Weights of a small sound classifier: layers 8.
Rows from expert 9 of block 5, named by matrix and row number. Rows with one number belong to one neuron. Each number is 128 + 32 x the weight over its row's rms, rounded and kept within 0 to 255. All counts start at 0. After the name is the row's rms in percent of the matrix's.
# up: expert up (model.blocks.5.mlp.up, 32x256x128), inputs 0-127
# down: expert down (model.blocks.5.mlp.down, 32x128x256, transposed), outputs 0-127
up.94 033 [121  84 106 183 130 110 179 173 114 135  86 139 137 113 110 143  98 161 112 146 149 149 125 117 123 172 103  87 117 121 155 175  97 138 125  90 134 165 188 114 162 122  69 164 107 148 116 154 150 156  93 144 118 133 154  93 122 129 170 151 145 138 157 101  81 116 183 194 136 132  87 104 128 140  88 136 145 125 106 130 150 143 128  68 101  54 131 186 116 118  97 136 153  96 120  54 138 124  98 108 173 183  90 127  72 163 134 123 140 165 125  60 158 103 168 110 115 214  40 131  99  80 137  89 107 178 131 141]
up.95 034 [129 125 133 110 172 110 130 104 152 126 114 107 122  74 116 170 108 141 123 128  72 122  96 131 130  99  92 120  96 123 120  94 128 173 227 165  99 120  84 147 163 127 173 147 147 108 134  81 140 134 117 108 133 150 122 126  48 165  91 146 158 144  88 125  98 149 104 129  85 107 156 111 120  99 165 132 132 129  59 119 164  67 102 120 116 117 109 129 142  76 128 197 103  44 123 120 203 137  97 163  75 122 132  72 135 186 132  71 183 147 108 114  95 111  66  83 184 117 104  86 120 117  89 128 103  95 130 157]
up.96 035 [ 98 113  89 113 153 107 105  91 163  69  72 163 152  67 143 144 112  83 132  87  52 108 126  91  75 113 141 109 164 125 174 121 119 118 168  77 133 136 131 162 130 150  89 108 136 143 102  91  62 143  55  99 126 126 123 171 185  97 191  97 121 156 103 158 152 119 136 148 137 147  98 171 189 137 116 141  96 134 191 149 134  94 119 155 134 124  95 112  98 131 102 176  94 104 108  92 173  73 117 119 105  99 111 142 167 148 136 110  94 153  91 148  95 110 123 122 185 118  39 130 142 113 118 176 175 169 139  92]
up.97 059 [115 119 136 153 159  93 120 182 128 173  79  92 127 162 136 114  94 138 129  99 152  83 135 121 129 136 159 222 137 123 122 123  49  69 168  98  85 164 102 117  81 134 124  99 108 155 128 135 130 144 138 121 116 145 108 188 163 126 160 138 168 133  88 112  78 131 146 125 162 166 133 144 123 152 109 201  52 139 121 154  68 122 100  96 113 131 145 138 166 127 169 101 145  98  71 164 164 143 136 128 139 160  42 140 142 113 126  38 108 149 128 102  95 130 177 109 201 110 109 142  77 139 166  98  93 147 148 134]
up.98 075 [131 141 128  70 113 122 134 114 107 155 121 174  95 182  97 125 180 128 131 128 166 139  97 134 132 117  84  98 123  96 108 151 133 158 133 187 125 109  98 124 103  93  96 122 130  90 122 127 173 147 123 116 126 125 171 128 144 161 147 172 182 130 100 174 113 138 123  90 133  79 146 139 175 127  95 148 165 180  98 129  86 132 172 112 179 114 151 128  69 129 137 131 215 151 114   0 106 147 139 143 125  49 117  76 111 119  89 124  78 131 126 104 124 147 153 107 105 100  98 121 205 149 103 157 173 109  57 113]
up.99 030 [152 121  54  80 136  83 174 151  87 130 137 147 150 136 131 170 184 128  95 113  92 147 114 139 144 140 164 115 114 114  75 134 117  71 124 117 100 163 155 135 127 114 168 157 150  97  55 156 144 132 109 102  86  99 147 138 124  79  94 126 188 112 194 113 160 121 183 132 124 157 108 126 127 137 124  84 216  69 200 150 170  90 161 136 112 123 105 153 148 131  97  86  60 144 150  69 120 146 152 153 151 102 143 131 131 110 104 147 152  88 123 132  92 144 147 233 107 103 143 111 127 141  91 120  82 115  89 147]
up.100 073 [143 139 172 106 131 124 184 137 141 127 165 131 106 107 135 124 107 110  15 138 164 101 191 162 151 144 137 126  99  84 151 123 163 115 126  73 143 132  76 162 119 101 121 131 155 154 111 123 110 149 137 158 161 137 126 158 126 197  70 132  92 125 117  78  83 156 126 164 118 103 137  81 149 125  93  90 171 146 117 160 101   0 133 129 143 119 122  80 137 122 145 112 132 120 121 133 118 187  87 150 100 137 153 144 133 145 137 149 110 103 166 111 100  98 102  95  93 124 149 106 159 155 115 162 119 104 106 110]
up.101 033 [129 121 136 125 103 122  62 108 134 147  92 123 151  93 136 103 116 121 250  97 178 151 150 105  78 146 128  95 106 152 117 130 116 182 146  82 160  67 127  69 161 127  88 153 117 119 155  91 145 178 136 120 111 116 108 118  99 108 140 118 154 131  87 121 173  95 141 171 183 143 149 149 125 121 179 133 182 146 139  91 108  85 112 178 115 134 122  69 117 123 121 158 164  66  79 155 196  89  95 120  75 139 131 168 123 105 120 160  97 181  91 161 144 117  74 171  68 138 119 151 141 148 148  83 100 113 113  93]
up.102 032 [165 164 107  98 149 132  95 118  71 157 165 117 121 124 129 198 145 130  76 144 135 179 143 162 101 118  94  97 125 133 127 127 160 123 107 165 102 212 162 169 166  49  87 131 165 110 109 136 157 115 116 167 223  89 148 123 104 155 161 165 192 106 146 149  87  88 133 162 148 116 163 131  80 135 115 174 202 108 182 117 141 131 109 149  70 173  79 106  92 115 121 108 143  98 124  91 111 121  89 155 130 113 138 111 119  96 127 121  83 112 112  91  86 127 174 110 157 102 127 120 116  90 130 106 147 206 103 130]
up.103 249 [169 144 114 120 143 143 178 142 107 146 119 134  80  91 101 136  72 145  59 152 163 135 145 130  99 128 112 130 152 102 142 191 143 152 126  98  98 139 102  83 133   0 174 108  91 153  83 127 142 170  99 127 139 159 120  99 125 113 177 157 155 144 165 137 165 101 111 161 136 157 119 171 117 125 106 112 121 158 133  95 160 227  61 120 185 148 135 106 131 139 112 184 147 145 122 155 171 152 112 147 141 117 108 106 135 113  84 163 108 133 101  95 126 130 159  72  63 135 135  96 143 114 138  62  84 128 155  85]
up.104 030 [ 92 157 115 109 137  41 149 122 181 143 110 146 120  99 113 156 190 225 156 152 139 133 113  83  96 111 140 134 143 171  93  64 155  94 133 115 117 100 175 108 166 144 120 138 173 170 181 150 110 142 118 152 104 153 113 131 153 100 108  98 125 112 115 117 108 135 159  83 149  93 156 182 155  82  93 157 100 179 110 134 150 105 160 209 163 150 163 140 146 144 110 100  92 146 151 120 129 150  65 180 156 128  86 152 149 133 135 112 162 189 108 114 106 188 182 139 150 125 120 139 132 187 195 120 106 131 121  81]
up.105 036 [109 122 153  63 173 127 117 141 154 102  81 121 195 106 121 132  82 105 119 148 164 155 145 157  84 132 127 117 202 154 125 107 132 162 137  83 255  91 116 130 130 164 112 156 128 134 144 159 108 124 146  98 177 155 139 123 167 112 142 131 170 131 114  91  99 129 133 143 139  89 126 168 102 147 114 164 150 169 182 145  82 139 123 131 145 108  71 163 196 134 189 144 145  87  97 146 132  86 140 155 116 114 119 143  91 143 127 119 135 136 111 125 145  72  90 129  84 136  78 115 170  95  74 109 205 153 136 139]
up.106 034 [170  99 159 159 169 172  91 165  68 135 157 150 144 134 136 137 101 104 148 128 180 155 124 106  56 141 115 102 166 114 254  84  70 129 142 152 100  81 116 131 181 162  94 133 109 124 171 155 175 114 157  82 136 130 109  97 116 144 155  92 180 140 112 157 133 113  94 174  71 102 121 107 153 184 120 120 135  91 147 153 162  85 133 151 146  90 100  93 145 127 134 130 140  97 116 114 154 134 149  72 154 128 167 157  99  72 119 108  91 124  74  72 131 142  97 156 143 143 114  83 141 112  90 144  55 127 159 129]
up.107 035 [142  91 159  68 132 146 161 109 123  90 121 143 173 125 133 148 130 132 153 125  99 137  66 121  66 146  67 123 127 109 116  93 123  77 123 112  91 130 127 208  52 194 124 135 136 131 130 169 152 175 158  41 132 126 137 130 135 159 162 103 139  94 141 106 106  98 156 141  85  98 121  99 143  95 197 163 134 111 155 142  87 143 134 130 152 170 152 170 154 100  95 127 113 154 127 151 120  41 125  89 130 139  82 102 110 168 121 108 166 163 138  98 152  71 123  80 150 234 154 101 139 126 172 132 131 130 115 148]
up.108 055 [104 176 144 114 122 169 110  93 124 139 139 156 155 113 163  79 108 133 121 132 161  67 155 122 105 157 107 104 159 133 109  58 159 112 155  79 175 116 109 208 123 161  66 152 121 100 149 149 108 162 122 151 154  78 133 159 140 136 123 110 146 158 107 161 125 140 109 133 103 124 145 193  77 147 130 129 199 195 169 132  72 106 168 133 112 124 148 102 111 111 152 148  93  80 112  94 127  81 189 148  82 125 112  57 103  69 158 147 166  45 126  90 139 166  92 165 143 124 113 127 186 117 130  91 165 122 125 155]
up.109 179 [111 185 116 182  99 153 137 106 118 112 142 141 169 144  89 136 152 141 149 184 118 122 124 119 143 109 125  57 107 149 129 219   2 119  80 147 129 109 153 154 154 143 207 128 101 172 137 120 141  87 118 129 127  79 140 167 138 106 120 138 167 117  17 179  81 142 116 164 101 102  84 165 119 120 135 111 145 104 105 121 142 137 124 120 117 145 139 159 142 160 116 155 135 145 143 125 146 131 115 145 135 128 146 147 107  68  91 173 130 100  70 145 118 147  60 106 135 163 110 107 117 160 127  59 153 124  77 144]
up.110 036 [130  62 101 140 122 108 150 121  51 156 141  92 167 137 137  67 113 141 155 154 143  96 141 110  96 102 150 203 159 190 120 107 147 167 107 165 137  96 169 131 108 105 163 144 132 117 176  89 110 101  99 136  86 100 126 137 103 156 156 148 167  98 132  99 137 152  97 100  78  87 100  46 170  96 107 160 187 147 166 147 172 146 168 114 217  74 118  96 119 113 149 144 105 118 101 156 100 138 101 170  94 139 168 101 142 164 114 184 188 143 150 171 107 174 146 133 102 103 136 137 151 141 133 174 136 108 180 134]
up.111 098 [ 80 100 109 130 132  95 164 111 167 135 124 115 113 111 175 178 116 104 112 144 165  88  90 148  85 101 131 101 189 105 136 107 204 131 126 143 131 139 146 185 147 130  68 108 116 106 142 122 119  97 139 144 126 109 139 105 255 112 126 124  88 143 164  51 147 193  81 177 174 134 163 119 143 125 130 151 145  82 119  83 122 163 117 169 128 151 127 111 104 134 107 109  85 110  89 156 219 157 135 104 131 133 122 165 141  90 118 123 149 123  96 137 150  91  97 178 145 122 102 143 149  89  83 129  74 128 177 140]
up.112 029 [116 145 111 157 164 154 162 108 143 138 165  96  78 163 113 124 130 169 124  90 127 110 158 133 128 118 104  64 130  86 108 149 133 164  90 126 113 125 117 148 149  72  97 117 146 128 155  73 104 157 176 115 103 100 155 122 195 121 166 110 165 132 139 160 182 165 132 111 159  94 181 142 138  63  98 117 111 124 166 104 172 172 156 175 104 145 171  68 175  81 124  42 106 116 164 143 156 113 174  91 148 115 122 101  89 145 106 149 150 147 155  80 145 109  91  84 126 160 113 103 217 185 114 110 192 130 171 113]
up.113 028 [146 165 154 116 121 111 108 182  68 103 141 144 115 200 118 165 120  90 139 107  44 172 155 140  57 122 140 145 187  67 152 165  86 135 137 111 151 138 102 114 173  64 135 148 104 153 147 130 104  77 168 136 204 119 113 133 143 135 167 115 131  97 122 158 102 154 184 138 194 127 138 106 192 148 135 170 130 146 144 110 122 100 159 120 119 130 113 145 200 159 155 150 127 147 178 118 163 128 118 173 104 145 119 161 134 163 144 137  87 153 162 156 178 172 170 145 154 167 167 139 123 150 147 125  67  64 149 143]
up.114 051 [111 131 132 134 113 106 119 164 142 137 122 145 132 120 177  41 187 158  70 151 152 106 171  91 140  86  96 157 101  64 187 145 182 127 117 113 126 157 125 178 127  44 118  85  96  83 171 124 123 160 133 144 200 108 138 115 161 131 194 153 129 168 126 170 182 169 107 133 127  97 102 145 159 127 156 145 115 125 165  68 129 114 108 117 151 152 101 156  68 148 138  82 184 125 141  71 154 121 171 138 139  86 175 100 111 132  80 132 107 106 154 119 114 123 150 138 121  85 146  86 168  56 134 127  91 132 115 103]
up.115 121 [129 112 121  97 110 100 145 134 155  69 126 151  98 159 128  90 146 136 145 106 188 132 148 156 121 115 130 112 137 128 101 168 255 130 145 118  89 151 127 170 163 165 159 117  90 132 178 104 115 168 123  90 147 120 159  67 131 107 121 147  88 112 129  68 144 194 102 158 156  68 131 123 176 102 100  89  49  83 131 146 200  65 133 104 161 106 120 126 135  88 143 116  80 114 134 187  88 153 138 180 108 147 133 138 150 134 122 129 131 128 101 141  84 117 121 125 113 154 139 177 155 123 186 104 108 110  92 128]
up.116 195 [144 136 165 121 125  85 103 158 167 122 132 150 139 154  88 125  77 123 114  91 122 193 118 159 139 124 137 154 125 165 130  99 180 113 144 137 118 115  81 151 135  47 227  97 166  94 125 125 132 168 149 122 147 104 121 119 185 121  93 125 104 185 170 132 101 123  54  87 148 100 100  77  94 137 135 129  83 112 100 133 137 110 127 122  88 146 164  81 103 158  89 110 139 136 145 195 172 104 165 120 118 136  99 208  97 156 115 145 140 137  92 164 201 169 130 132 171  73  62 115 124 145 152 118 167 118 179 141]
up.117 164 [162 165 132 160 125 103  95 130  96 156 117 129 100 162 133 112 176 123  81 113 129 126 117 131 152 138 122 122 145 137 137 125 128 111 133 168 161 163 146 124 126  80 102 154 169 101 129 118 141 137 144 136 115 179 131 136  93 103  20 154 125 133  99 231  29  52 107  89 154  88  91 145 141 124  71 123 216 109 135 146 166 163 127 110 156 113 119 154 138 106 169 132  69 136 141 151 156 118 129 109 151 142 154 190 140 131 160 189 101 122 122 122 110 102  54 137 139 127 120  78  76 133 145  62 141 143 128  86]
up.118 037 [131 159 114 123 107  92 133 173 136 129 115 118 226  96 154  80 136 183 139 187 144  94 132 162 147 121 131 150 102  77  97 171   8 101 125 159 114 118 120 122 124 199 135 101 120 123 133  84 101 155 163 111 117 101 116 117 113 108 125 122 139  58 137  72 100 132 144 163 134 105 135 149 157 177 142 105 178 133  55 113 142 156 106 141 112 141  95 150 142 158 127 146 122  87 107 110 122 111 199 140 204 108  84 172 174 124 109  89 165 159 124 116 159 125 120 119 185 185 123 168 138 132 118 104 155 159 158 100]
up.119 101 [100 114  69  96 120 111 139 114 135 109 118 113 181 111  92 145 130 147  55 101 114 123 135 149 146 103 122 131  69  99 153 129 160  97 129 191  99  95 137 141 114  97 162 127 131 123 138 134 144 129 130  79  90  70 101 158 100 105  69 133 124  96  92 167 101 209 119 122 174 134  74  64  99 139 127 116 154 151 149 135 153  28 142 143 117 145 161 169 160 176 167 106 119 182 153 207 167 164  92 133  66 181 141 180 135  97 134 131 114 171 132 150 186 115 116 174  91 147  89 161 123 147 150 117 141 113 147 131]
up.120 048 [148  77 138  67 110 118 186 136 125  60 162 134 154 112 166 131 191 112 102 140 159 137 145 118 113 114  84  96 173 164 156 120 114 141 121 115 111 130 202  96 158  88 151 127 162 154 127 157 167 137 158  92  77 146 145 134 235 122 110  66 151  99 109 125  79 143 114 131 142 166  82 158 131 113 124 139  57 185  71 143 148 124 104 145 148 114  94 119 117 118 119 129 118  74 110  85 146 139  88 101 152 152 134 141 138 113 134 121 141  77 106 183  99 134 146 152  78 103 153  56  82 113 137 162 193 109  96 167]
down.94 040 [142 165 115 166 132 115 131  98 159 111  75 107 143 176 117 143  75 151 140 102  72  87 124 118  68 105 138 155  93 174 164  96 137 108 113 165 139 120 105 119 101  62 122 103  76 120  97 168 154 160 108  80 147 151  82 114  43 158 133 136 134 110 113 184 146 110  55 148 164  97 176 117 156  84 136 168 180 137 146 130 108 153 176 136 128 102 112 111 170  97 152 137 160 203 117 130 190 140 119 136 119 151 134 145 110 131  95 148 148  74 111 179  67 146 133  60 144 119 181  91 125 133 100 157  90  85 141  87]
down.95 033 [193 166 131 141 118  95 104 110  68 134 149 133 155 135 142 140 115 144 120 120 144 148 125 159  81 135 133 116 185 152 158 129  55  72 110 202 120 129 163 139 148 151 170 133 106  91  71 136 152  47 142 101 177 148 104 136  85 165 117 146 114  72 140 125 128 121 183  82 104 186 143 151  33 177 128 156 141 103 156 103 139  67 178 134  38 116 177 119 128 158 165  97 163 170 124 137  81  93 149 166 139 169 124 132 141 116 109 133  95 166 143 141 169 126 135 129  65 153 114 139 122 132 140 146 145 125 138 112]
down.96 036 [139  86 100 132 172 140 102 122 111 146  96 144  82 122  94 190 129 165 169 153 101  89 175 110 133 131 105 131 151 142 112 133  52 126  99 180 155  98 123 140  54  68  84 119  76  99  69 186 131 117 168 184 129 109 134 193 111 146  86 150  90 149 136 169 130 110 130 142 160 138 167 124 146 148 142 116 143 144 117 107 139 133  22 141 158 112 161 148 128  73 125 138 104 107  77 149 179 108 201  75 118  74 120  76 135  99 186 136  95 142 158 164 135 124 156 144 142 122 141 104 108 116 153 134 167 160 133 101]
down.97 060 [119 134 111 134 115 109 134  85 115  87 119 134 190 174  86 158 157 111 190 142 106 109 153  68  83  81 177 136 145 120 115 164 125 117  88 176 127 112 105 143 139 145 139 170 130 192  79 143 123 111  73 127 102 116 140  98  96 111  61 122 147 163 166 167 112 107 106  94 128 113  99  81 148  64 128  69 181 160 142 168 101  78 162 158 117 127  89 142  54 129 156 151  72  93 162 135 190 155 127  86 148 103 140 138 135 145 112 123 189 153 138 162 164 109  87 132 116 111 183 119  94 137  66 170 143 123  93 169]
down.98 077 [124 128  78 112 126 156 116 149 146 136 115 112 152 143  92 144 147  85 204 135 114 117 118  71 127 116 148 120  32 107 104 160  87 125 125  99 149  98 146  62 114 191 216  90  88 143 122 131 153 113 123 112 112 125 105  99 123 118 152 185 129 143 164  48  66 130 118 100 118 139 113 147 116 152 188  93 166 121 105 111 135  55 105 121  63 102 139 122 111 128 201 160 105 164 112 165 168 156  95 163 114 110 140 124 181 120 153  97 151 130 132 116 123 104 160 139 210 149 115 158 135 126 109 171 175 152 161 153]
down.99 029 [139  96 113 153  68 117 123 128  85 116 160 114 107 126 118 112 164 103 148 187 157 144 127 123  93 115 126 113 107 150 155 133 125 147 135  81 118 177 183 131 158 248  96 132 139 168 207  89 156 111  86 169 148 132 108 161 117 158 142 111 111 111  93 169 199 119  81 111 102  36 160 157 103 115 137 122 102 112 101 185  79 129 102 186 126 171 161  98 182 136 149 130 161 139 143 123 136  92 101 152  93 135 138 119 113  68 127 104 134 170  90 105 145 134  93 107 131 114 138 137  78  96 134 135 139 120  50 165]
down.100 085 [124 141 148 140 120 120 135 131 164  95 151 122 209 104  38 110 134 153 201 120 138 119  91 200 114  92 140 157 151 164 140  96  50 118 136  80 135 147 140  68 123  94 124 136 134 137 133 122 149 133 128 165 101 151 121 116 121 128 115  99 144  98 138 151 179 100 141  86  95 149 128 167 106 103 138 207 140 103 186  65 117 160 115 170 146 148 119 129 116 149 122 137 228 123  91  75 151 122  83 132 183 129 126  47 172 102 139 130  89 102  89 120 140 150  89  69 141 111 134 104 123 101 167 112 152 159 159 128]
down.101 035 [105  98 181  80 134  63 177 144  84 144 125 103 114 190 111 118  84 157 165 112 143 126 104 109 176 122 141 145 125  98 149 147 170 152  75 130 173 142 149 189  93  58  76 120 151 119 136 173 119 133 182 124 156 117 149 106 125 156 140 139 125 112 159 144  90 145 130  78 104 112 121 137 159  99  81 156  77  93 116 102 117 125 156  76 103 174 128 148 116  84 141  51 165 128 134  88 135 122 130 219 168 143 162  42 124 158  72 134  92 116 171  87 136 134 131  98 116 121 136 168 129 126 146 199 145 135 134 155]
down.102 032 [103 148 141 105 140 140 136 152 181 114 118 145 183 168 187  89 142 155 136 156 131  94 179 145  97 133  77 132 103  96 146 116 144 179 195  82 124 138 115 122 215  72  98 110 190 178 156 151 109 140 164 104 171 112 155 118  70 123 119  99 141 110 141  39 191 114 108 108 124  79 140  91 141 117 101 141 113 129 143 182 129 119  98 121 108 123 140 125 158 119 117 102 228 147 150 100 126 131 113  80  97 123 140  97 142 138 101 134 137 131 120 142 189 124 156 169  63 104 128  85 102  92 172  86 103 119  88  98]
down.103 262 [113  94 130 136 123 174 104 131 145 122 117 161 130 122 191  89 136 128 107 138  96  97 138 146  97 140 120 131 149 143 121  35  96  89 169 169 139 115 172 156 133 105  49 118 104 102 169  94  75  99 116 140 148  91 133 145 141  88 110 145 163  96 174 146 103 152 104 112 134 124  96  94 207 126 181 145 173 132 147  29 142 126 189 138  42 129 115 136 103 104  78 108 122 113 129  99 151  98 142 106 117 131 166 178 124 161 161 162 168 147 115 178 114 163 101 161 156 135 143 176 166  89  66 154 143 109  94 147]
down.104 031 [130 132 141 128 109  88 100 162 159 160 169 110 100 144 104 110 120 131 119 115  56 131 131  84 166 147 105 104 126  91 114 186 104  81  94 126 137 115  73 107  88  67 145 120 115 137  96 115 148 118 179 102 126 123 126 140 138 187 134 127 155  83 146 127 142 151 121 140 158 148  75 157 131 146 123 132  89 159 149 121 147 164 184  56  57 131  68  85 169  78 140  77 121 143 150  69  89 107 165 155 187 145  73 157 130 137  95 104 160  81 158  59 114 128 163 154 109 106 187 167 174 138 176  97 160 105 149 171]
down.105 035 [109 164 205 132  98 131 185 125 139 143 129 122  94 156 108 188 144 178  81  73 171  92  80 110 140 144  55 136 130 137 124 180 124 156  50  67 170 114  90 115 128 161  77  93 157  84 145 124 170 140 109 141 118 159  99 157 133 128 124 118 145 154 175 121 176 107 111 141 118 172 152 195 132 139  89  42 130 120 120 118  74  83 182 145 104 142 194 126 135 120 125 134 129 108 160 131 142 132 165 113 100 160  73 122 127 113 143 125 110 172 165  83 160 150 115 102 180 116 121  82 133 119  79 139 111  91 152  97]
down.106 035 [105 154 142  96 146 122 153 105 108 114  70 126  95 149 178 103 171 111 146 155 175  75 133 107  75 200  90 117 147  63 119 155 106 113 186 188 158 167 119 148 116 179 115 142 134 161 140 190  97  92 112 101 108  98 139 115 132 131  90 104 131 152 124 108  85  98 145 143 118 113 144 111 160 164  77  81 128  51 115  59 137  73 125 179 178 122  73 108 112 144 142  94 201 182 113 120 159 139 161 150 111 115  90 137 143 115 101  64 112 139 117 126 158 116 169  81 135 139 132 100 136 142  85 118  89  79  89 104]
down.107 033 [139 156 118 160 127 126 109  97 124 127 126 168 109 108 111 112 131 117 191 159 128  92 230 132 142 144 182 107 147 117 102 150  82 132 140 127 181 147 149 156 129  90 103  51 163 108 159 173  96  59 128 198 141 168 146  93  94 142  41 120 119 130 111 102  83  82 113 166 132 182 125  90 104 112  72 153 104 140 108 114 187 140 147 154 164 166 126 102  96  88 163 165 123 108 104 159 179 152 123 143 111 132 127 125 132 125 106  84 127 149 106 101 140 124  96 125  90 156  98 209 113 140 190 114 141 137 118 194]
down.108 047 [168 150 121  69 152 107 129 150 132 181 100 121 141  77 107 128 106 123 182 142 134 122 119 171 158 111 120 132 141 111 193  99 124 110  62 180  92 189 144  99 134 117 137 144 105 106  70 168 121 148 122 113 106 156 138 190 118 122 138 105 109  95 167 184  80 116 150 138 159  59 150 104 126  94 132 116 124 133 105 232 141 106 188 132 120 162  70 132 185 143 152 147 157 144 134 115  22 138 125 119 126  99 154 155 126 174 132  89 152 155 173 120 106 178 117 102 115  81 132 118  97 106 115 173  67 143 115 134]
down.109 167 [161  83 122  81 147 104 113 131 169 169 182 124 106  81 160 109 141 111 114  97 123 119 107 143 173 131 149 193 102 155 155 106  79 170 137 192  81 116 136  83  95 155  96 167 174 121 129 114 139 136 112 149 162 145  97 124 144 116 156 129  92 122 183 188 194 100 166  75 161  87 158 104 126 126  86  97 128 174 161 204 151 136 132 136  88  75 122 140 147  86  95 135  37 134 106 107 117 147 153 108 119 101 156 146 106 135 170 107 147 146 174 102 149 110 131 140  48  96  99 122 186  90 100 140 104 141 119 169]
down.110 037 [127 123 147 148 146 138 124 129 188  71 125 109  95 129 133 161 132 168  90 111 107 157 134 112 125 159 120 169  92 116 131 133 103 115 153  74 116 122  90 187 110 130 142 149 107 124  70 120 105 111 145 101 135 136 159 195 116  98  77 157 132 166 170 113  60 123  85 163 133 161 155 140 104 194  83 149 123  99 151 143 135 106 139 131 119 167 183 180 117 110  82 141 128  60 171  68 148 147 131 105  96  90 133 181 183 166 153 113 140  73 103  58 115 110  76 150 134 113 164 100 131  81 119 143 147 236 129 160]
down.111 095 [153 135 172 126 127 149 103  92 117 120  93 155 175 135 158 114 155 104 176 109 134 111 155 159 140 132 121  95  83  91 120 159  71  86 159 211 115 130 115 113  88 146 145 139 108 100  77  75 136  83 167 140 112 131 124 107  91 138  98 118  95  34 136 173 195  85 165 106 158 212 119 137 154 138 115 126 108 135  80 145 125 143 152 150 128 148  99 112 148 123 175 145 225 176 143 123 153 152 110 104 127 104 116  30  97 130 143 122 149 119 170 113 128 117 181 112 135 138 162 125 106 128 113 168 158 155  57 115]
down.112 033 [107  67 116 136 136 115 105 149 142 106  97 153 188 172 137 152 132 104 137 124 105 155 106 118 126 103 160 124 113 140 151 112 200 155 156 128 109 122 139 163 116 137 111 140 123 148  62 106 119 158 122 165  99 118 124 202  95 152 101 175  79 122 126 128 104 194  99 166 113 169 143  98  58  94 164 129 122 169 129 206  84  99 189 140 108 126 195 110 156 167 148 101  84 142 191 147  96 111 102 179 121 155 157 135 131  73 102 119 104 152 136 153 122 101 181 173  62 111 120 157  66  82  87 149 170 137  95 109]
down.113 030 [140 131 163 116 157 167 178 130 117 159  77 121 138 123 141 178 131 101  55 126 163 126  85 163 142 109 196 165 160  75  95 120 108 114 113 172  82  92 156 162 124 141  85 101 156 169 153 142 161 171 111 132 134 145 118 141 139  85 135 104  66 157 150 178 171  88 147  73 107 130 159 131 139 107 125  64  83 108 112 154  81 179 117 102 113 108 191 105 105  99  86 153 117 166 155 163  53 105 115 174 140  97 168 145 117 121 136 134 190 166  77 118 108  76 117 133 141 115 190  88 116 109  73 122 117 108 145 103]
down.114 066 [110  70 110 139 150 152 115 121 170  96 110  96 206 133 104 122 153 147 243 103 146 147 134  85 154 107 104 107  74 142 137 148 134 114 111  62 116 144 106  82  47 112 164 135 119 146 137 115 109 114 135  91 145 141 102 137   0 112 116 143  85 162 116 175 191 112 152 129 131 106 104 155 133 131 136 135 129 122 118 100 158  52  83 161  72 127 102 172 157 141 152 134 156 129 175 105  78 135  80 132 145 129 129  78 148 102 135 148 153 109 126 155 134 125 137  94 135 140 143 118 134 104 135 161 142 158 124 178]
down.115 135 [141 125 134 143 103 172 144 102 140 150 121 122 159 104 104 113 158 131 135 151 136 156 145 173 108 138 181  75  94 114 158 146  34 123 123  90 174 137 130 105 136 138 104 117 139 133  49 118 140  66 125 186 111 140 114 125 197 137 127 106 142 103 130 152 155  41 162 126  63 176 145 121  73 138 138 182 167 150 109 127  73 174  67 139 156 161 108 125 111 147 152 106 170 173  91  75 162 127  92  91 140  92 116  66 148 129 136 107 156 134 141 101 144 128 118 149 128 142 128 140 149 133  55 137 227 152 152 140]
down.116 204 [129 117 148 114 110 199 145 119  86 112 114 118 139  50 101 118 137 151 135 197 138  87 113  82 140 127 148 106 190  81 103 147  95 122 118 162 179 127 121 102 137 194 141 140 114 138 139 105 141  96  81 139  80 148 167 153  98 115 186 125 160  58 118  78 123 140 140 174 179 157 129 157 130 141 127 109 131 123 118  80 128 160  85 120 182 162 148 148 164  86 179 115 132  85 115  95 130 201 108 107 113 115 147  61 147 101 134  56 135 144 146 101  95 125 113  82 148 153 184 193  73  97 120 123 123 180  98 132]
down.117 149 [ 96 105 123 137 112 122 100 142 120 145 128 131 248 117 105 123 116 116 150 139 108 136 101 179 134 126 151 142 136 172 147  94  77 118 110 204 128 126 120  72 139  97 118 107  69 147 215 130 148 121  62 104 153  90 102 115 180 138 185  77 140 178 103 113 186 117 118 138 149 136 180  98  75 147 167  85  90 135  97  87 115 183 108 119 105 146 121 130 100 155 126 144 180 105 126 131  97 173 150 101  68 103  91 168 115  87 127 102 150 155 110 154  83 168 151  78 141 112 125 160 157 125 166 170 154 107 140 104]
down.118 032 [ 91 116 161 131  83 169 109  68 123 128 139 155 140  93  82 156 196  66 128 142 165 130 200 134 160 131 121 131 170 147 134 101  54  95 101  51 135 119 169 159 108 161  95 145 138 142 150 161 121 166 168 117 102 124 134 163 145 123 166 149 136 123  91  80  73  93 128 133 126 155 164 111  62  95 106 175 134 141 135 168 129  77 121 117 103 145 122  88 111 159 114  64 106 135 192 174 101  73 146  99  90  94  96 158 118 101 130 123 171 108  77  64  88 117 108 110 130 143 119 166 110 108 183 104 131 103 133 172]
down.119 094 [113 127 158 110 135 128 149 120 133 152 114  87 124 161 105 136 102 103 105 125 103 165 127 115 108 104 132 153 131 153 106 109 117 140 149 167 106 164 137 107 175 143  60  52 108 164  99 110 114 145 115 113 158 178 116 118 130 125 106 123 114 135 122 251  75  82 101 117 149 119 203 124  93 108 145  98 181 121  99 129 149 255 115 171 172 110 129 109 112 134 181 143 206 113 141  97 116 116 149 128 164 130 153 102 103 118 149 103 149 118  83 158 151 101 168  99 145  84 130  76 113 124  87 146 135  68 162 115]
down.120 057 [132 158  88 163 146 106  95 137 160 149 121 109  92 141 119 123  95 108 247  76 166 159  92 143 119 133 165 138  62 143 137 137 118 142 140 170 153 104 113 186 100 233  30  81 133 173 115 107 177 161 121 133 147 126  84  98 126 121 155 115 115 160 109  73 100  67 153  80 152 101 106 129  74 140 133 151 191 155 148 102 130 100 130 149 114 143 109 147 136 125 106 133 176 168 129 142 153 132 169 101 129  98 136 171 177 106 109 134  98 109 134 150 142  96  61 111 117 145 143 103 105 108  95 111 111 101 152 134]